A small image FSQ autoencoder, trained from scratch.
Model: 64-pixel images, encoder arch inception, encoder norm batchnorm, encoder activation mish, encoder depths [6, 6, 6], encoder widths [96, 192, 384], decoder norm groupnorm, decoder activation relu, decoder widths [32, 32, 64, 128].
Training: normuon at rate 0.0022, 2900 steps, batches of 96.
Data: trained on Sentinel-2 satellite tiles (TerraMesh), 36250 training examples, 7.7 epochs.
Rows from block 8 of the encoder, named by matrix and row number. Each number is 500 + 25 x the weight over the matrix's rms, rounded and kept within 0 to 999. All counts start at 0. Numbers have three digits each.
# b520: branch 3 second 3x3 conv (encoder.blocks.8.b5.2.0.weight, 48x48x3x3), inputs 35-41, a 3x3 kernel for each
b520.0:459471474442489442460502443453493499502482505486504504468537565498492470502481509496504481517481467558490475474519515494460473525516468508522540488495491519515467463477487546471477524517475
b520.1:479526454520457518518541504539493462539483462495491494506516456466507501506506480502488491490500471468488466486498524462490467507491505491503536476499527497544523494504468489480508529489494
b520.2:521525524509476526498488518500540514531469538510527532498468461530478525490518510538532515501514520505509472467477471523504506505491496502490501499503447530503513471490476496446491504457527
b520.3:498503517502495537462487519508503491488530477498510498515449490473449490526495498514513523481526513472529482517492501529513523529524506499513554488509561501530485453511476483492507473519536
b520.4:508485546504477509489509526517523507489488510493515472557534495539535498512530532489493467491460523489491512518495515505485465516492508480506509480489521528484475489520509497512522488459487
b520.5:444517506497510503479520510512485509512497523518520536514510472456494474498532472515495462510477497504499527535519529516521508506502487483462456496497463499506508488499499517443549490488549
b520.6:510464506443509508506482528499517547524502493496446529470456461531540511531523542497487522453479525499486512478463475515536497507509488494469509497496509484509479465510487485489477486536454
b520.7:457534549518483498525477489486496519500511509502498494452464506517526524518485461488489450488493474470512506542510534533508502461509523492503498477524486474508494526508498505490521520485518
b520.8:515483475521521530485501490485482479482529463491465469480465460462502521468460491505499535515536462483494502524497489475507537485451490479490532496490529509525548497519508488506466513473494
b520.9:477510453498490512476525501490498487548516483537472509477483467458512482541554504525497515502503518440480502500477474462516537487445546546523488540522466509500506499516514480507503438518470
b520.10:493523522516525478505509478541500528511526511481527512466474411456518502474523475482523494481497472492510496469494523452470463495502476431471530468478466493504478512541481504487518513507526
b520.11:533520511493482469471485445532505498495458502516480472461505520510492453493489503510481503492494470503534539490467488485483512479469513517486498474501544504499510488492485510532467521554503
b520.12:490450512547464492504523570488508504493510486524493488516520461512537518489501490502475524503512477476533502496476506492514483495468469484519519475471538491483543522538550499460488532481466
b520.13:495494525518502467470504477550489503488530458506513491491488518458516497466470505523500504463475503502512529522510479500521516481493486526490527543511492468492510527550510525512482499476505
b520.14:499498482524517499490502499471489486503476488494527477487463472496528513492498496430488443470464513538455473470470511510492513520499474477528546490523524533538521516528534545522502486520464
b520.15:520468469510458512481487528526529504531475518535497509456496518512463507481476522504490511501507531504509549488508530521495480523484487499528498509513502518499472499516505539475457543502496
b520.16:509483459532487496482471518496534522528515519509482522516510473516529498523549485467498500490533497495483470479487490483529507489481487492516512458527508483495520474517532507497530504483468
b520.17:520504500524460488500452486518505543460482521487462490484504440523533507521507491484492507490508474499451499506555469522484469505474450520514482476503494484521461490540523518527544467462520
b520.18:533484484502521500510511533506506461499489481500482485490523431502506474500504522507472525513514569523494529516501514523492528486481531498526490534497512491505493482520507539465548562461511
b520.19:489443500467510516485505473521485513490490489498480485452515529519538490490497483540490491446480467523503508512488474500552506495498479462492521490459526499521508480458478525479477507495495
b520.20:500487502482482453482502503517507480472529517515506540460470456529551523478513531479496516529468530484493507472478458496504516460515515456452495530503469523516507517564526513528542521501516
b520.21:535519469497542467476419477512530486437527514493516468533515467496468476486492480515519530481500486525500466541536512493512538526488469463456487510526554487496513522520515566513517502486505
b520.22:536538463485482525475445445508492482477500502514494493451524530527542509489467513493474489502496497521532486499511504495496512522540445466524526480477466489492525503441479504502481540486525
b520.23:526544539520471526520526452532524486506532484506517476489444467492507527473529510466506484495489490476539492497501448467500536496514518504524478509504495491467496440515467492560516512480500
b520.24:461481523461516489508511496500522491459452503489461497515503449544521469504488442475506493539488535507501547522506477511537493531505482454500501534487494562544528510501456507508515503548471
b520.25:483457491473491521462503516474526493504478521461472463499482469461499493514465476484532536515492490482490515466517505464498463485483511522577541488510496546542529507493515432462457493481481
b520.26:486498497532481472513493525527487506496462515485496553539526478488491501503491453521487465494483495483488492505506517462512481456481524560534503508525538479473498528522534490484479467464476
b520.27:473551503525516522501522454532485481486484513516502480449467485499507502478490496501482452469514474531485477507538501490459470521492512492538530507519530495497504463486429477465477479533540
b520.28:533522480548513481478545512459492489478536515493536526505510460476487488559570538473454460465515506522448466462436491487479468484491526498500471476469464516467483492508478502466475490450509
b520.29:504477505509529497504469499510522512438492498472477490570489499506537533465464515451485461493522450481456506497494527558499473575481505498520508498522483521482491492512527494488524507444524
b520.30:490538501488523527524550518510463463516521506543524476489520523491455495559515549522486498495479472494518495519537509506511496489505555455481494516493484518506526488476521521514460520526493
b520.31:488488478535515500485503479497483524519477501489522511448498461510527477500541466522513478530510522464502483494455472476492519478468516500495474497465489520459463518506462504525475482491483
b520.32:546519471484452530501482491514536553479444531498469503521533539491445527498494499494451531496501496510499499493507498475513492496505532502467457492506528522506481508534494583532505510570476
b520.33:472479495468466555510462454485480507456485557496510525487455511459509530518501495501499497515526479580521571503504482543468476492471463465471505512482516506544532540484475510507505514487499
b520.34:535500485520502487496512470497442472507486509515523516504498515488478501474493473526503503524490500505484525512452487495509492531501472510454474467505514494492476496516451488505475529470495
b520.35:495543518461489467504479480493547532470446530517537523489569560494456534522547498463466484491522515519478493482450449512530474491508547498497443452463500491462475509508525500516462492493489
b520.36:497504468495501463461460488505529479481484443488496497542475440487469511525474502489470491501485510464483500514489477487465471495456554501495524491491446505483470506499492485495463523493504
b520.37:490498486440480544494445518507497484514526562488490498488476512552514525510453504518533480448431494519523509541512476544514521483490459482485481490486508477504508517483517496520474526459465
b520.38:460500538475496507509522539519504503508511478503493508501509423455515521480527536491496507520508502548489471512476515496503468487512505528532538529459516449497520476467520474477491505497500
b520.39:445521498497487523516513526496496474489490491508502499511507489506464518519528537476490494489482468495470464487490527521505472497480482489523500492486486499478505456502504488514506507516463
b520.40:485468494472502504481516504519493484477525509501512492479507502466517525499442516506525513462501476509540533500513542531494549478497516551485424500484507491535517482470459483492509530511511
b520.41:474509523529474482548542473528481505463432500485475499485503519477482511498459503486477491563448492495536522479491481518487455506500526475499529519498516513496490543513516499472475544473454
b520.42:465515490472507499534484479477515504543504543494515510495511501497454439493499461514525490493496497480446460477492515493512523477483464508494532520548505544514493491478480514495487473519506
b520.43:535472532517492456459533460500484507480548448517559512518437473527547478552499447514511535465491458468457508519528470483542511525513492533472484535466498476500480514521462513498539478473501
b520.44:531489515463479498501525532471509478481539501512511468527498528524511516486462464491498521519515522524489536519457498481472534522517493492463508531498507456523466504478556495504513504507509
b520.45:487514502526542465484475485493512536516515459472475510513466478487572528471487553467509473510508483492479512474510541468478478482510500504483478483492469513527500478506472484482528479531525
b520.46:481553482495523497493504474543537512501524509508542495466486490481507530546519460485505505477497456559516528484518506507527494497536484490490470508471464520522467523479499505457506475503505
b520.47:490463508487543543493503453485483491492457529526467471482467480514561499498439403471482490488493470560484531501485486501510492439489428475520484502506509494534502499502556502520499469485536