A small image FSQ autoencoder, trained from scratch: encoder depths [6, 6, 6].
Rows from block 9 of the encoder, named by matrix and row number. Each number is 500 + 40 x the weight over its row's rms, rounded and kept within 0 to 999. All counts start at 0. Numbers have three digits each. After the name is the row's rms in percent of the matrix's.
# b510: branch 3 first 3x3 conv (encoder.blocks.9.b5.1.0.weight, 48x24x3x3), inputs 0-7, a 3x3 kernel for each
b510.0 102:474453552497532515511456496490439535473542532513546463528507515529527514542482522429479496501525489485499501417572418419452582551463571522444550531514504473483504541474499507515483520558443492429491515486495561547520
b510.1 096:496487456499421416523537514562416564413605485475497484519496520489478531526473525459486505479450413472513592509575478550411510482506485595511517519517439499503461492491442499519484549524529427523460476515508474500483
b510.2 096:540543525510452461520420443524506469518502551515482461542497483580456495472537511460553456524438507543539454541506543465551482448515511560518476518508469606471531511502509501517580575536505492537543534526493489572452
b510.3 100:462481502476445475543466495544459430573535409595448445475458520479460507458476525480554493542437491528478482482480448498446455528413583475506515509494514548528499528464534447528476473479464550489483502594554485469506
b510.4 104:419522507539507567512476484458553549462504491400560521523535546450556564469528510435463470429556573528486459448470445520440571517489488497471439486480454495496499556506469479572499437516519468494497507528474499467477
b510.5 098:477470453515587510578503463432494523444450503492533547513548532485547509502555520529446514562465487540529472501526463418525486487494517541460476527544500543481450512526542598539437515440481559486472519459556485513527
b510.6 101:524530510557472446523560419466516508420565544463486495518517488547504427514487484471479464534436626444454553532470435484537418528498515443475447564513519484540529468545487494499508548450463467479455522470518475495504
b510.7 098:476460447527548474559527444449500475531444478504477478506489488544529579520575548503499509506481494469526532469443504510552574535448518490490500499521564559477594515451513483507504491484526521496472464471462440533471
b510.8 105:502509572537530469537504511469477519418586502506462544532534515549562492547568491547522454493483536494510425502442559448525504448431403539520491539511480471476455485515569542505532525538484454517447536510480480514538
b510.9 103:539533474483472466520513482560483495452568524452509417489471461537519434530532550540503480505523495485508454533478471601515589471477507535547550484524477469486518515476428489535506513546508513464447556509474471464521
b510.10 099:458501510485570493491497460464493502430555402491575544506503568488501476488491496463560457513467472474477536663400506594452464501472464461498484481490529456541498494472468441477433533466509494552466539540440467546497
b510.11 103:554513388520524504547443404404475583549586444617528545563515501541519453531538501474473493563487513532537484402445502506520451501508544511479524549553494486512516532488497507485462569540436525495547518456504450519489
b510.12 100:544458509516523468446515492584542550471409415632567514472525503454496514464527504480448515523465472516473501480509506517515503546575477556486457489553538476495516456583497487480464544506499491471515505518560549504535
b510.13 101:492458463519469496559555558462365438539590547531465464531515485508491492455466534431465451461537521539557504486495521486526583482513571475523457542468511476557469520514462529480496528453477446437436519495494494494432
b510.14 100:519520459517470503507522455498533508479433472508451634497460493492498449567554484456520493541517528475579445535496428521478522371553440522455582553507452467531545577479472498502489486492526515500553487520495498510541
b510.15 103:501508580523463468519485504517488492488566472517479527497487500496471464532472569518498476490517473534491557446552540538434517575481441505450429463436496518518487465552489488398512492493430528497539447497501533493491
b510.16 098:477464499464485573497497569553563559497445456502406532526431482516469513478554485444568474445481520515567399551445548497492528483446449512531494489517512508509553540512463477485524509498512450518481488505453406570503
b510.17 099:514525492500522507524473453429548501497551575505496509444447420518498516521475535483547500512519474508544566471547491507596510574500483546504530484540533422468532530519524524526442527504465521480508506551514456578514
b510.18 102:474513475429494536519442472472478518486533480601436528603521518528506563498469510441491472516426581539462500482512504437600500503552393423510467537527480453536521549509489525564467449449438482497515554459514496459491
b510.19 105:483526471545538449489428538468539459548427589488539427445464441516523497511495517483533530498603431460469495465491490449543490477540485514557450558475496474536464517483455505491520452465513493539507505536501442527495
b510.20 099:518484421514518552450475488522433408545575526458454463527489462441513541595499465576493483414610500491494473540587529536450522452469523479501497494459450541525408471497514511528493488490485517528454517529437463457457
b510.21 099:586498490533539477506497460582571506449392475558537458510560494519588522527529464522479556477488478543412485509545524500532516446454492513523532472500527492504436485465482499536549524550476493545498581484471540469504
b510.22 098:481452507549537515487497444595485469416408501567509559506444471477482485526490481429475504506535489472554480487467561469498541418492528471498555504508523523564506451465458504547512530563586529474456478538560514539503
b510.23 095:585580478532511444485496430510466507527485569478408543441485577476486517543548513538449455554449476602506478511485473483520548497512518544502530483481520501472461504512595442586558496511469554512575495522526495484491
b510.24 098:426492489503550482520486495397452490511600522489478510526436515469546528497503550428504506472440448540565523550488458516586492517494527547541493454483517493524468519449540522563548523469519491492497520532552482507527
b510.25 100:463474479517537454454459492473654537569442429484450592496469521489498527500548498441500538393466583556512465487496511449518510528475483489442493523448462449480493518479500517530484480496459527538516526445423466485472
b510.26 101:509521456490530499503541494527528521396494481475593432570510502516468522471475568490535469509458507555492570460435443472492477445475536452475520544511483493470488470528482571462521500470497568469502515504506485429455
b510.27 098:512519446508473567469553525475434520466442590509555565477420506445449495468486483520459496520469594424490423447439446477509415522554579496548582457495522440522462509533491496474487490418489512507492560502551526508452
b510.28 106:486482488467573414546459464487455470486605437497426621503457497551562514545549473503421547500451546483531504469436460496481503500469585482484543468519470551534478503518486500567476491541503532488458495483534554521532
b510.29 094:407490499512591536476476431483469520514501485478591478485520540524549490505518474450523554530491530482525457480484517497517461462490482534483491463495522576543449497502453500511573446562512483445544497478533530502521
b510.30 095:493541421532561527442458507503593510434510488478535475517547548558566461542489501544487499481577499578519448501544475486507523518494513518511504528519501498515458457484440515584452527476515529473483438545456549548484
b510.31 103:459520568420455480487458535545435543528536480471451493523466547481436447472504415548504420425452543429422521520497515501526502463460521499470493471467509459560516461519534508527473457527507577515555482443476503475462
b510.32 091:535552483543526527478517488471451511517403579470470525529487481511518520486555491505467540450505438478529527495499531525537583464492459505542524490530564512436530477476515460503545459501473568456468466492469514480586
b510.33 103:534535472546469475475488473543433507511509489535674430492567531544540551431457518450435496502521442562490487482567412439456514558533462535549511500487528513491462479523464504510506461522517513514516521467483532557484
b510.34 097:445513565469515403450483473514534506484482501500461468513545467512535492437556446447499595573433500548522563499502493455535549466466457517530494515555536458487528526532461465511515491501419503501504505499500495516478
b510.35 115:524500462492452453572484435543522549518520451515379546525378558560436519493468524525503545498567498489456502449471503548488468459568502483512476443474511449498468524517516533480466487503475491493487473535566514461574
b510.36 100:493416510524533485489592509487522508442490495473524474513511496514482453525499460515543504435413505441510544466546457484497467477521494468531536528564496440483451496559543497513498514503517559531482507483470475497486
b510.37 103:450443460553471446473490491480502553425505545575478496476504531491585487491531529525526480556468408506491451544436487571487466517553515510543465450510510490499534499477496521543553507491556498517493524546510510510460
b510.38 097:492460515508502459485528486540430514472427529507509512463539539454487499536520464458424548448490505535445470524484477459450520389584574453459457522567577439477533494463531517430504501477514445453488529498501559491491
b510.39 107:459516490441514525515604508467479499468475603504477455545556533447490480459492535483444467451481486497562542467568488527448432584449543460488429521541568489548525499563480551545505503480429513458534518551556469502523
b510.40 095:510486481452516420543511412520486470518469561452471498489541556529470505471529531522475504536570426515440479449490448601422494504486548484641516484529509501437456472522468503546547530528491561458468516449475449438503
b510.41 102:504495483478533466469564542508569417489507503463494488510452501562496492500469480479537494488559550461492503488566578478520538409517578478450475456544477532469504551506438511500485523533509554505433492576461549524511
b510.42 095:524418493516487519468568479493438449453526538534530496499464496522475474515474441528481431496517408533438541396530504472462553467487502512522419538473462555504516495503507499501485473468483472541429486568459496531493
b510.43 095:472531430533551507495419510553549463517477520480390503503513525517567552498542513516543521519493470457543520477504510435459499523484496502487487534549523478436503428528572489481517455517478505512512479462526459476483
b510.44 103:513490446483498464466503505519424494489493539577495454478493446476487495512533493536491467418425530445536587459440506520475594535503544519440440453457489584545523457496530466511447454525478479497436469494519507517521
b510.45 102:495441536492461508401466563513597564558425484527522452545524548493492487456433488546500469612497398526440494497525526443571583474549433540490456535476466546505541505547499473575476489493496558503521517477474525490477
b510.46 099:523444535468482477479477572479418510465536532469449466520516492547511481516502559548511479544514474521553496483421486493519490484430462507529523483483488487539510432484458471501516555520500478474504503552577459447521
b510.47 094:520467531502504395485524499484446552498484447451517476448546569512518512495498534457530463507516560552447503537525495424529521411463448437545577545552523539543566489530517471535488491502551469512482508487472486455523