A small image FSQ autoencoder, trained from scratch: 2900 steps.
Rows from block 7 of the encoder of a small image FSQ autoencoder, named by matrix and row number. Rows with one number belong to one channel. Each number is 200 + 40 x the weight over its row's rms, rounded and kept within 0 to 999. All counts start at 0. After the name is the row's rms in percent of the matrix's.
After each channel's rows are labels from the 100 images, of 14976, where the channel reaches its highest value: "place" is the part of the image that holds the peak; "lies over" is the class under the peak. Only what is clearly more common there than usual is listed. The data: Sentinel-2 satellite tiles (TerraMesh). In brackets: how many of the 100.
# r30: branch 2 reduce pointwise conv (encoder.blocks.7.r3.0.weight, 48x192x1x1), inputs 0-95
# b30: branch 2 3x3 conv (encoder.blocks.7.b3.0.weight, 72x48x3x3, transposed, each kernel summed), outputs 0-71

r30.25,103,163,172,158,188,192,177,150,231,222,200,222,150,178,207,189,125,238,237,223,268,239,200,134,208,214,254,273,147,220,273,179,280,168,227,154,164,206,156,244,170,208,230,168,148,174,148,260,254,214,169,139,144,265,232,245,216,236,133,195,234,166,191,223,198,175,178,195,237,231,138,251,162,219,193,191,195,208,134,140,238,234,245,226,233,228,170,180,189,181,200,212,247,178,187,188,239
b30.25,095,129,207,270,180,227,136,239,213,238,245,161,171,246,280,112,156,183,198,204,235,167,207,188,188,165,226,218,165,271,268,204,127,167,208,158,179,179,183,200,147,230,185,166,149,208,286,168,208,205,207,221,282,183,212,183,262,238,244,187,164,188,175,184,223,211,139,193,175,205,114,245,218
place: bottom centre (32); bottom left (25)
lies over: snow or ice (77)

r30.34,107,153,221,222,202,120,199,236,230,190,251,210,212,114,147,231,220,211,230,206,217,239,177,105,182,197,163,287,210,186,232,189,111,237,142,164,219,223,155,163,213,216,225,188,150,177,194,180,201,168,146,186,222,151,191,162,149,150,215,186,164,201,210,127,228,259,160,264,241,239,161,124,177,192,215,172,232,186,209,297,236,144,164,146,200,198,213,197,157,130,259,78,232,178,203,111,203
b30.34,097,277,252,199,154,181,252,176,200,176,298,159,221,243,192,182,178,198,129,168,210,245,154,214,189,182,197,156,216,218,243,231,188,288,169,173,192,212,203,150,156,174,101,229,194,126,129,207,180,219,239,251,181,234,197,180,201,217,184,229,204,214,318,183,228,205,191,148,216,202,239,155,143
place: top centre (34)
lies over: snow or ice (83)

r30.27,097,234,156,164,167,170,222,234,213,186,300,173,225,231,239,214,199,157,234,128,254,183,190,161,270,221,183,221,163,188,199,174,129,234,182,263,234,285,198,201,139,220,196,201,178,141,220,193,158,86,129,266,220,205,178,225,239,183,189,199,236,230,188,136,248,165,241,197,199,200,226,189,248,180,220,188,208,179,215,161,174,149,205,262,195,178,243,168,198,257,162,216,169,230,178,198,154
b30.27,079,272,181,166,238,194,259,238,256,221,193,176,247,282,145,202,206,248,232,200,223,243,199,229,103,235,202,119,215,217,258,180,232,233,246,179,156,250,241,174,172,133,140,184,106,213,185,237,127,202,222,222,200,214,172,204,192,222,183,150,231,178,265,150,206,161,258,197,213,195,168,225,165
place: top centre (34)
lies over: snow or ice (78)

r30.36,097,238,182,192,136,177,222,185,154,134,217,250,185,234,286,171,227,211,227,182,264,112,184,239,237,223,135,224,238,137,91,227,254,208,160,204,186,191,205,126,202,194,225,202,150,146,199,187,156,256,226,192,192,174,186,190,225,143,176,172,231,173,171,176,197,209,98,231,210,225,177,168,121,209,273,148,193,214,157,214,224,163,153,161,207,172,191,165,154,205,129,217,121,184,174,216,213
b30.36,101,257,292,202,160,195,255,179,202,186,223,149,184,163,221,131,207,215,169,150,211,280,221,226,187,208,221,222,202,258,215,160,214,235,175,177,279,188,157,127,155,155,156,252,199,172,196,225,238,242,194,251,140,273,182,233,266,179,209,206,178,267,258,239,211,202,198,151,216,301,204,188,207
place: bottom right (39)
lies over: snow or ice (75)

r30.15,103,238,193,221,179,208,229,239,241,199,172,116,255,131,253,155,210,150,212,186,213,239,145,233,215,200,160,144,216,208,171,99,232,180,244,219,178,229,164,247,193,99,178,251,284,137,262,191,219,171,110,131,200,173,240,180,211,209,163,186,210,181,251,104,223,180,210,199,197,194,214,186,186,219,300,169,160,158,183,192,196,162,134,115,246,216,178,198,252,204,196,190,169,248,223,206,176
b30.15,098,196,137,87,146,196,203,180,180,158,108,132,273,150,207,250,157,141,175,191,243,240,187,231,158,207,177,196,230,189,194,180,166,199,257,190,201,262,193,239,184,215,166,188,209,224,203,279,195,218,179,196,238,156,290,172,191,211,118,174,186,163,166,196,189,165,227,226,189,222,276,162,148
place: top centre (75)
lies over: snow or ice (91)

r30.40,100,168,173,190,205,146,172,117,231,199,177,246,160,280,190,136,275,154,136,213,177,182,177,203,300,208,251,116,169,252,188,166,185,306,217,178,194,222,210,157,195,180,230,219,184,128,235,243,119,204,149,209,227,212,174,226,182,214,195,258,243,258,153,187,203,167,243,216,210,216,280,197,171,85,182,100,238,199,176,241,261,231,237,177,243,224,202,234,197,198,227,168,179,226,234,216,170
b30.40,102,216,241,224,180,178,264,127,185,204,176,189,154,192,243,211,247,204,231,219,264,190,170,238,212,255,245,260,189,198,312,144,256,222,178,228,225,178,209,228,167,219,239,197,236,217,127,239,208,215,201,125,146,209,115,249,246,203,165,221,147,201,190,77,163,199,201,157,229,197,207,196,190
place: top centre (86)
lies over: snow or ice (84)

r30.4,099,239,170,292,219,231,284,203,189,202,197,149,225,194,239,170,223,301,244,188,214,259,220,224,174,205,194,94,228,207,161,218,216,205,208,230,201,137,289,233,224,158,183,242,243,118,135,168,212,212,159,258,196,193,286,273,208,251,193,156,184,192,236,189,175,243,139,246,194,121,209,242,172,187,178,182,272,231,158,249,138,194,209,236,171,145,182,205,235,236,166,154,246,205,225,251,227
b30.4,102,75,169,189,213,210,142,210,246,253,202,240,219,199,234,270,189,211,235,175,141,169,213,200,174,226,114,172,217,125,160,208,188,154,170,145,105,184,275,245,230,201,213,196,197,190,148,179,185,196,205,108,158,228,249,190,220,154,206,211,230,232,171,132,229,203,209,193,190,150,245,203,234
place: bottom right (40)
lies over: snow or ice (92)

r30.13,093,215,192,249,210,138,186,248,125,236,240,285,100,236,215,152,231,258,135,145,177,121,165,190,186,180,294,177,225,204,192,179,200,120,174,241,286,276,93,182,187,172,114,178,82,184,199,219,97,182,186,215,256,268,168,228,174,129,241,207,236,202,184,211,222,201,195,174,194,192,210,254,192,243,224,227,232,233,138,211,201,137,124,227,219,197,249,220,214,193,216,246,188,257,265,189,187
b30.13,120,152,234,211,196,193,175,217,217,101,173,148,169,251,95,189,196,194,177,173,135,205,164,176,115,200,214,142,205,167,175,176,167,110,142,205,208,181,188,184,185,198,215,170,137,113,186,150,219,150,196,158,234,236,111,215,201,241,210,177,223,176,149,155,219,217,195,238,163,139,210,209,249
place: top right (42)
lies over: snow or ice (91)

r30.29,107,154,203,203,169,202,201,125,230,182,277,150,191,277,164,201,203,218,125,288,156,120,175,167,208,142,272,216,201,211,212,149,217,194,207,209,188,153,212,139,218,207,160,170,164,171,152,208,256,215,125,217,196,151,277,151,281,117,170,227,167,162,186,298,217,168,203,146,213,140,177,273,254,196,144,192,200,249,176,240,274,239,160,221,222,226,176,126,212,219,158,251,176,214,214,253,216
b30.29,125,178,228,158,181,155,236,216,248,184,183,149,164,205,198,217,152,182,137,173,246,170,257,211,206,216,221,102,232,198,181,117,177,177,194,195,211,192,170,239,170,229,163,212,215,176,203,184,161,273,102,162,121,126,157,152,218,188,207,144,135,142,200,124,242,203,171,263,221,199,156,229,207
place: bottom centre (31)
lies over: snow or ice (95)

r30.18,103,193,175,220,235,198,158,241,231,229,179,192,214,267,186,173,209,183,208,198,205,177,182,128,221,232,245,123,197,200,274,182,225,219,207,209,174,200,236,146,154,121,249,145,231,170,261,202,225,227,253,186,207,243,126,144,158,175,239,220,110,141,153,234,150,265,238,155,233,157,217,237,185,177,237,80,174,181,179,258,156,129,182,214,252,192,223,201,222,218,215,260,198,145,185,177,155
b30.18,079,134,224,137,194,209,251,187,274,241,284,178,203,198,143,252,210,218,99,182,227,193,142,215,143,168,216,229,157,208,218,190,171,146,214,166,229,224,199,203,122,196,175,210,187,242,199,121,123,172,263,196,240,218,189,166,150,293,183,204,141,155,211,168,185,198,243,206,179,167,216,152,206
place: bottom centre (57)
lies over: snow or ice (73)

r30.3,103,216,201,238,144,113,208,236,205,215,232,205,254,196,176,154,290,217,153,186,271,203,202,143,131,309,173,251,220,185,249,243,240,148,144,191,248,192,203,173,169,170,204,230,192,137,195,243,177,146,190,222,182,183,163,236,227,215,164,199,179,167,198,246,180,123,217,170,249,214,263,200,180,182,69,134,277,189,157,248,257,144,103,121,235,186,158,186,140,232,100,175,187,231,115,201,168
b30.3,099,250,196,240,161,220,212,252,147,253,249,158,194,270,178,142,151,259,196,184,204,173,156,174,133,171,186,147,148,159,198,239,203,168,188,183,169,213,137,217,153,177,186,190,61,196,162,217,166,237,268,215,215,176,167,257,218,191,216,254,236,229,205,145,247,174,167,197,194,273,185,228,236
place: top centre (47); top left (43)
lies over: snow or ice (92)

r30.43,107,156,200,234,221,268,191,105,206,199,231,295,199,239,175,163,188,156,156,276,244,218,176,205,174,180,204,188,178,157,189,128,237,245,226,235,175,198,163,222,176,178,303,155,169,209,231,196,217,261,175,169,306,184,229,201,180,218,168,199,174,178,251,141,183,260,174,213,128,209,166,184,154,229,200,222,201,257,163,171,227,221,137,199,302,215,133,168,177,249,162,192,157,245,170,266,132
b30.43,088,154,236,241,219,205,263,119,186,196,213,172,170,244,187,173,239,200,181,231,115,172,206,150,233,191,301,203,331,271,195,230,245,192,142,160,286,203,200,149,187,146,217,212,232,236,226,227,177,168,193,136,192,231,184,182,195,184,156,249,205,174,204,219,181,160,168,160,210,168,253,181,190
place: bottom right (78)
lies over: snow or ice (92)

r30.0,101,207,205,179,260,234,103,160,242,198,191,233,190,144,220,198,296,187,189,240,128,188,211,177,224,227,189,177,195,198,193,217,207,161,173,246,170,206,236,258,162,220,249,248,150,241,178,206,171,292,218,195,243,136,205,162,207,164,229,152,199,188,232,167,129,230,200,253,119,178,162,280,102,173,254,194,227,202,196,238,215,217,260,179,191,192,170,256,172,104,153,200,221,284,180,208,252
b30.0,082,210,238,180,224,204,208,101,191,123,249,155,259,214,172,171,173,209,181,168,135,88,205,73,273,248,191,239,240,267,198,147,219,232,234,252,237,191,237,172,238,187,210,219,157,215,175,185,197,219,260,221,201,246,216,247,163,185,169,199,236,176,204,160,209,201,190,226,227,166,211,156,210
place: bottom right (38); top left (34)
lies over: snow or ice (91)

r30.33,102,185,255,264,187,191,190,234,200,199,213,261,262,107,208,249,192,114,153,144,217,100,175,226,219,228,240,210,233,192,172,237,151,177,151,233,177,248,185,207,201,258,255,150,145,190,173,177,202,187,190,181,194,184,207,173,227,250,178,259,168,217,194,194,206,239,174,182,281,221,169,178,182,209,201,248,213,185,204,265,163,167,140,138,169,198,200,210,179,219,157,165,157,186,218,239,173
b30.33,097,143,219,192,178,165,167,225,198,176,178,189,189,151,205,202,215,214,172,186,185,192,163,164,268,190,245,203,165,211,146,174,171,242,231,252,163,143,179,193,226,102,146,226,242,220,252,232,169,149,162,181,129,196,169,251,249,101,240,221,94,248,197,199,152,109,180,193,208,219,249,163,218
place: top centre (37)
lies over: snow or ice (93)

r30.32,103,184,215,179,114,204,195,215,155,239,177,231,184,155,188,219,182,248,196,237,170,184,257,178,218,252,192,170,232,233,188,158,216,165,183,205,238,172,183,204,198,174,180,190,232,193,157,237,218,251,211,227,169,253,193,212,180,203,211,195,209,197,234,236,219,166,266,168,255,243,135,151,215,172,163,172,196,192,199,278,235,248,297,178,180,243,251,325,162,268,217,167,284,136,197,166,238
b30.32,105,123,152,210,130,238,181,135,182,145,235,215,194,189,196,245,185,180,197,182,204,246,67,193,239,146,175,171,280,226,254,186,186,231,156,187,203,179,272,170,125,236,228,190,184,227,233,165,162,191,180,129,198,208,244,163,297,182,186,249,173,221,163,159,195,202,218,160,188,225,233,211,208
place: bottom right (46); middle right (28)
lies over: snow or ice (89)

r30.7,104,134,175,283,243,216,176,192,257,133,198,185,197,172,240,231,144,133,135,243,234,186,181,177,194,136,228,216,148,247,196,194,184,220,275,156,235,155,231,271,200,236,180,226,184,195,258,204,245,180,234,177,218,183,72,115,204,209,206,177,192,228,202,198,215,138,283,201,239,175,199,264,168,165,210,219,157,169,197,190,237,160,150,234,167,203,226,222,222,140,249,236,184,189,234,205,189
b30.7,091,162,224,167,238,156,150,228,196,200,208,133,168,131,205,224,226,200,95,178,168,301,205,181,193,240,177,190,252,189,211,159,194,94,167,173,196,141,218,256,192,166,214,125,204,245,177,249,219,183,231,203,190,231,150,163,239,232,177,207,200,192,242,237,192,191,214,235,182,175,239,88,154
place: bottom centre (93)
lies over: snow or ice (91)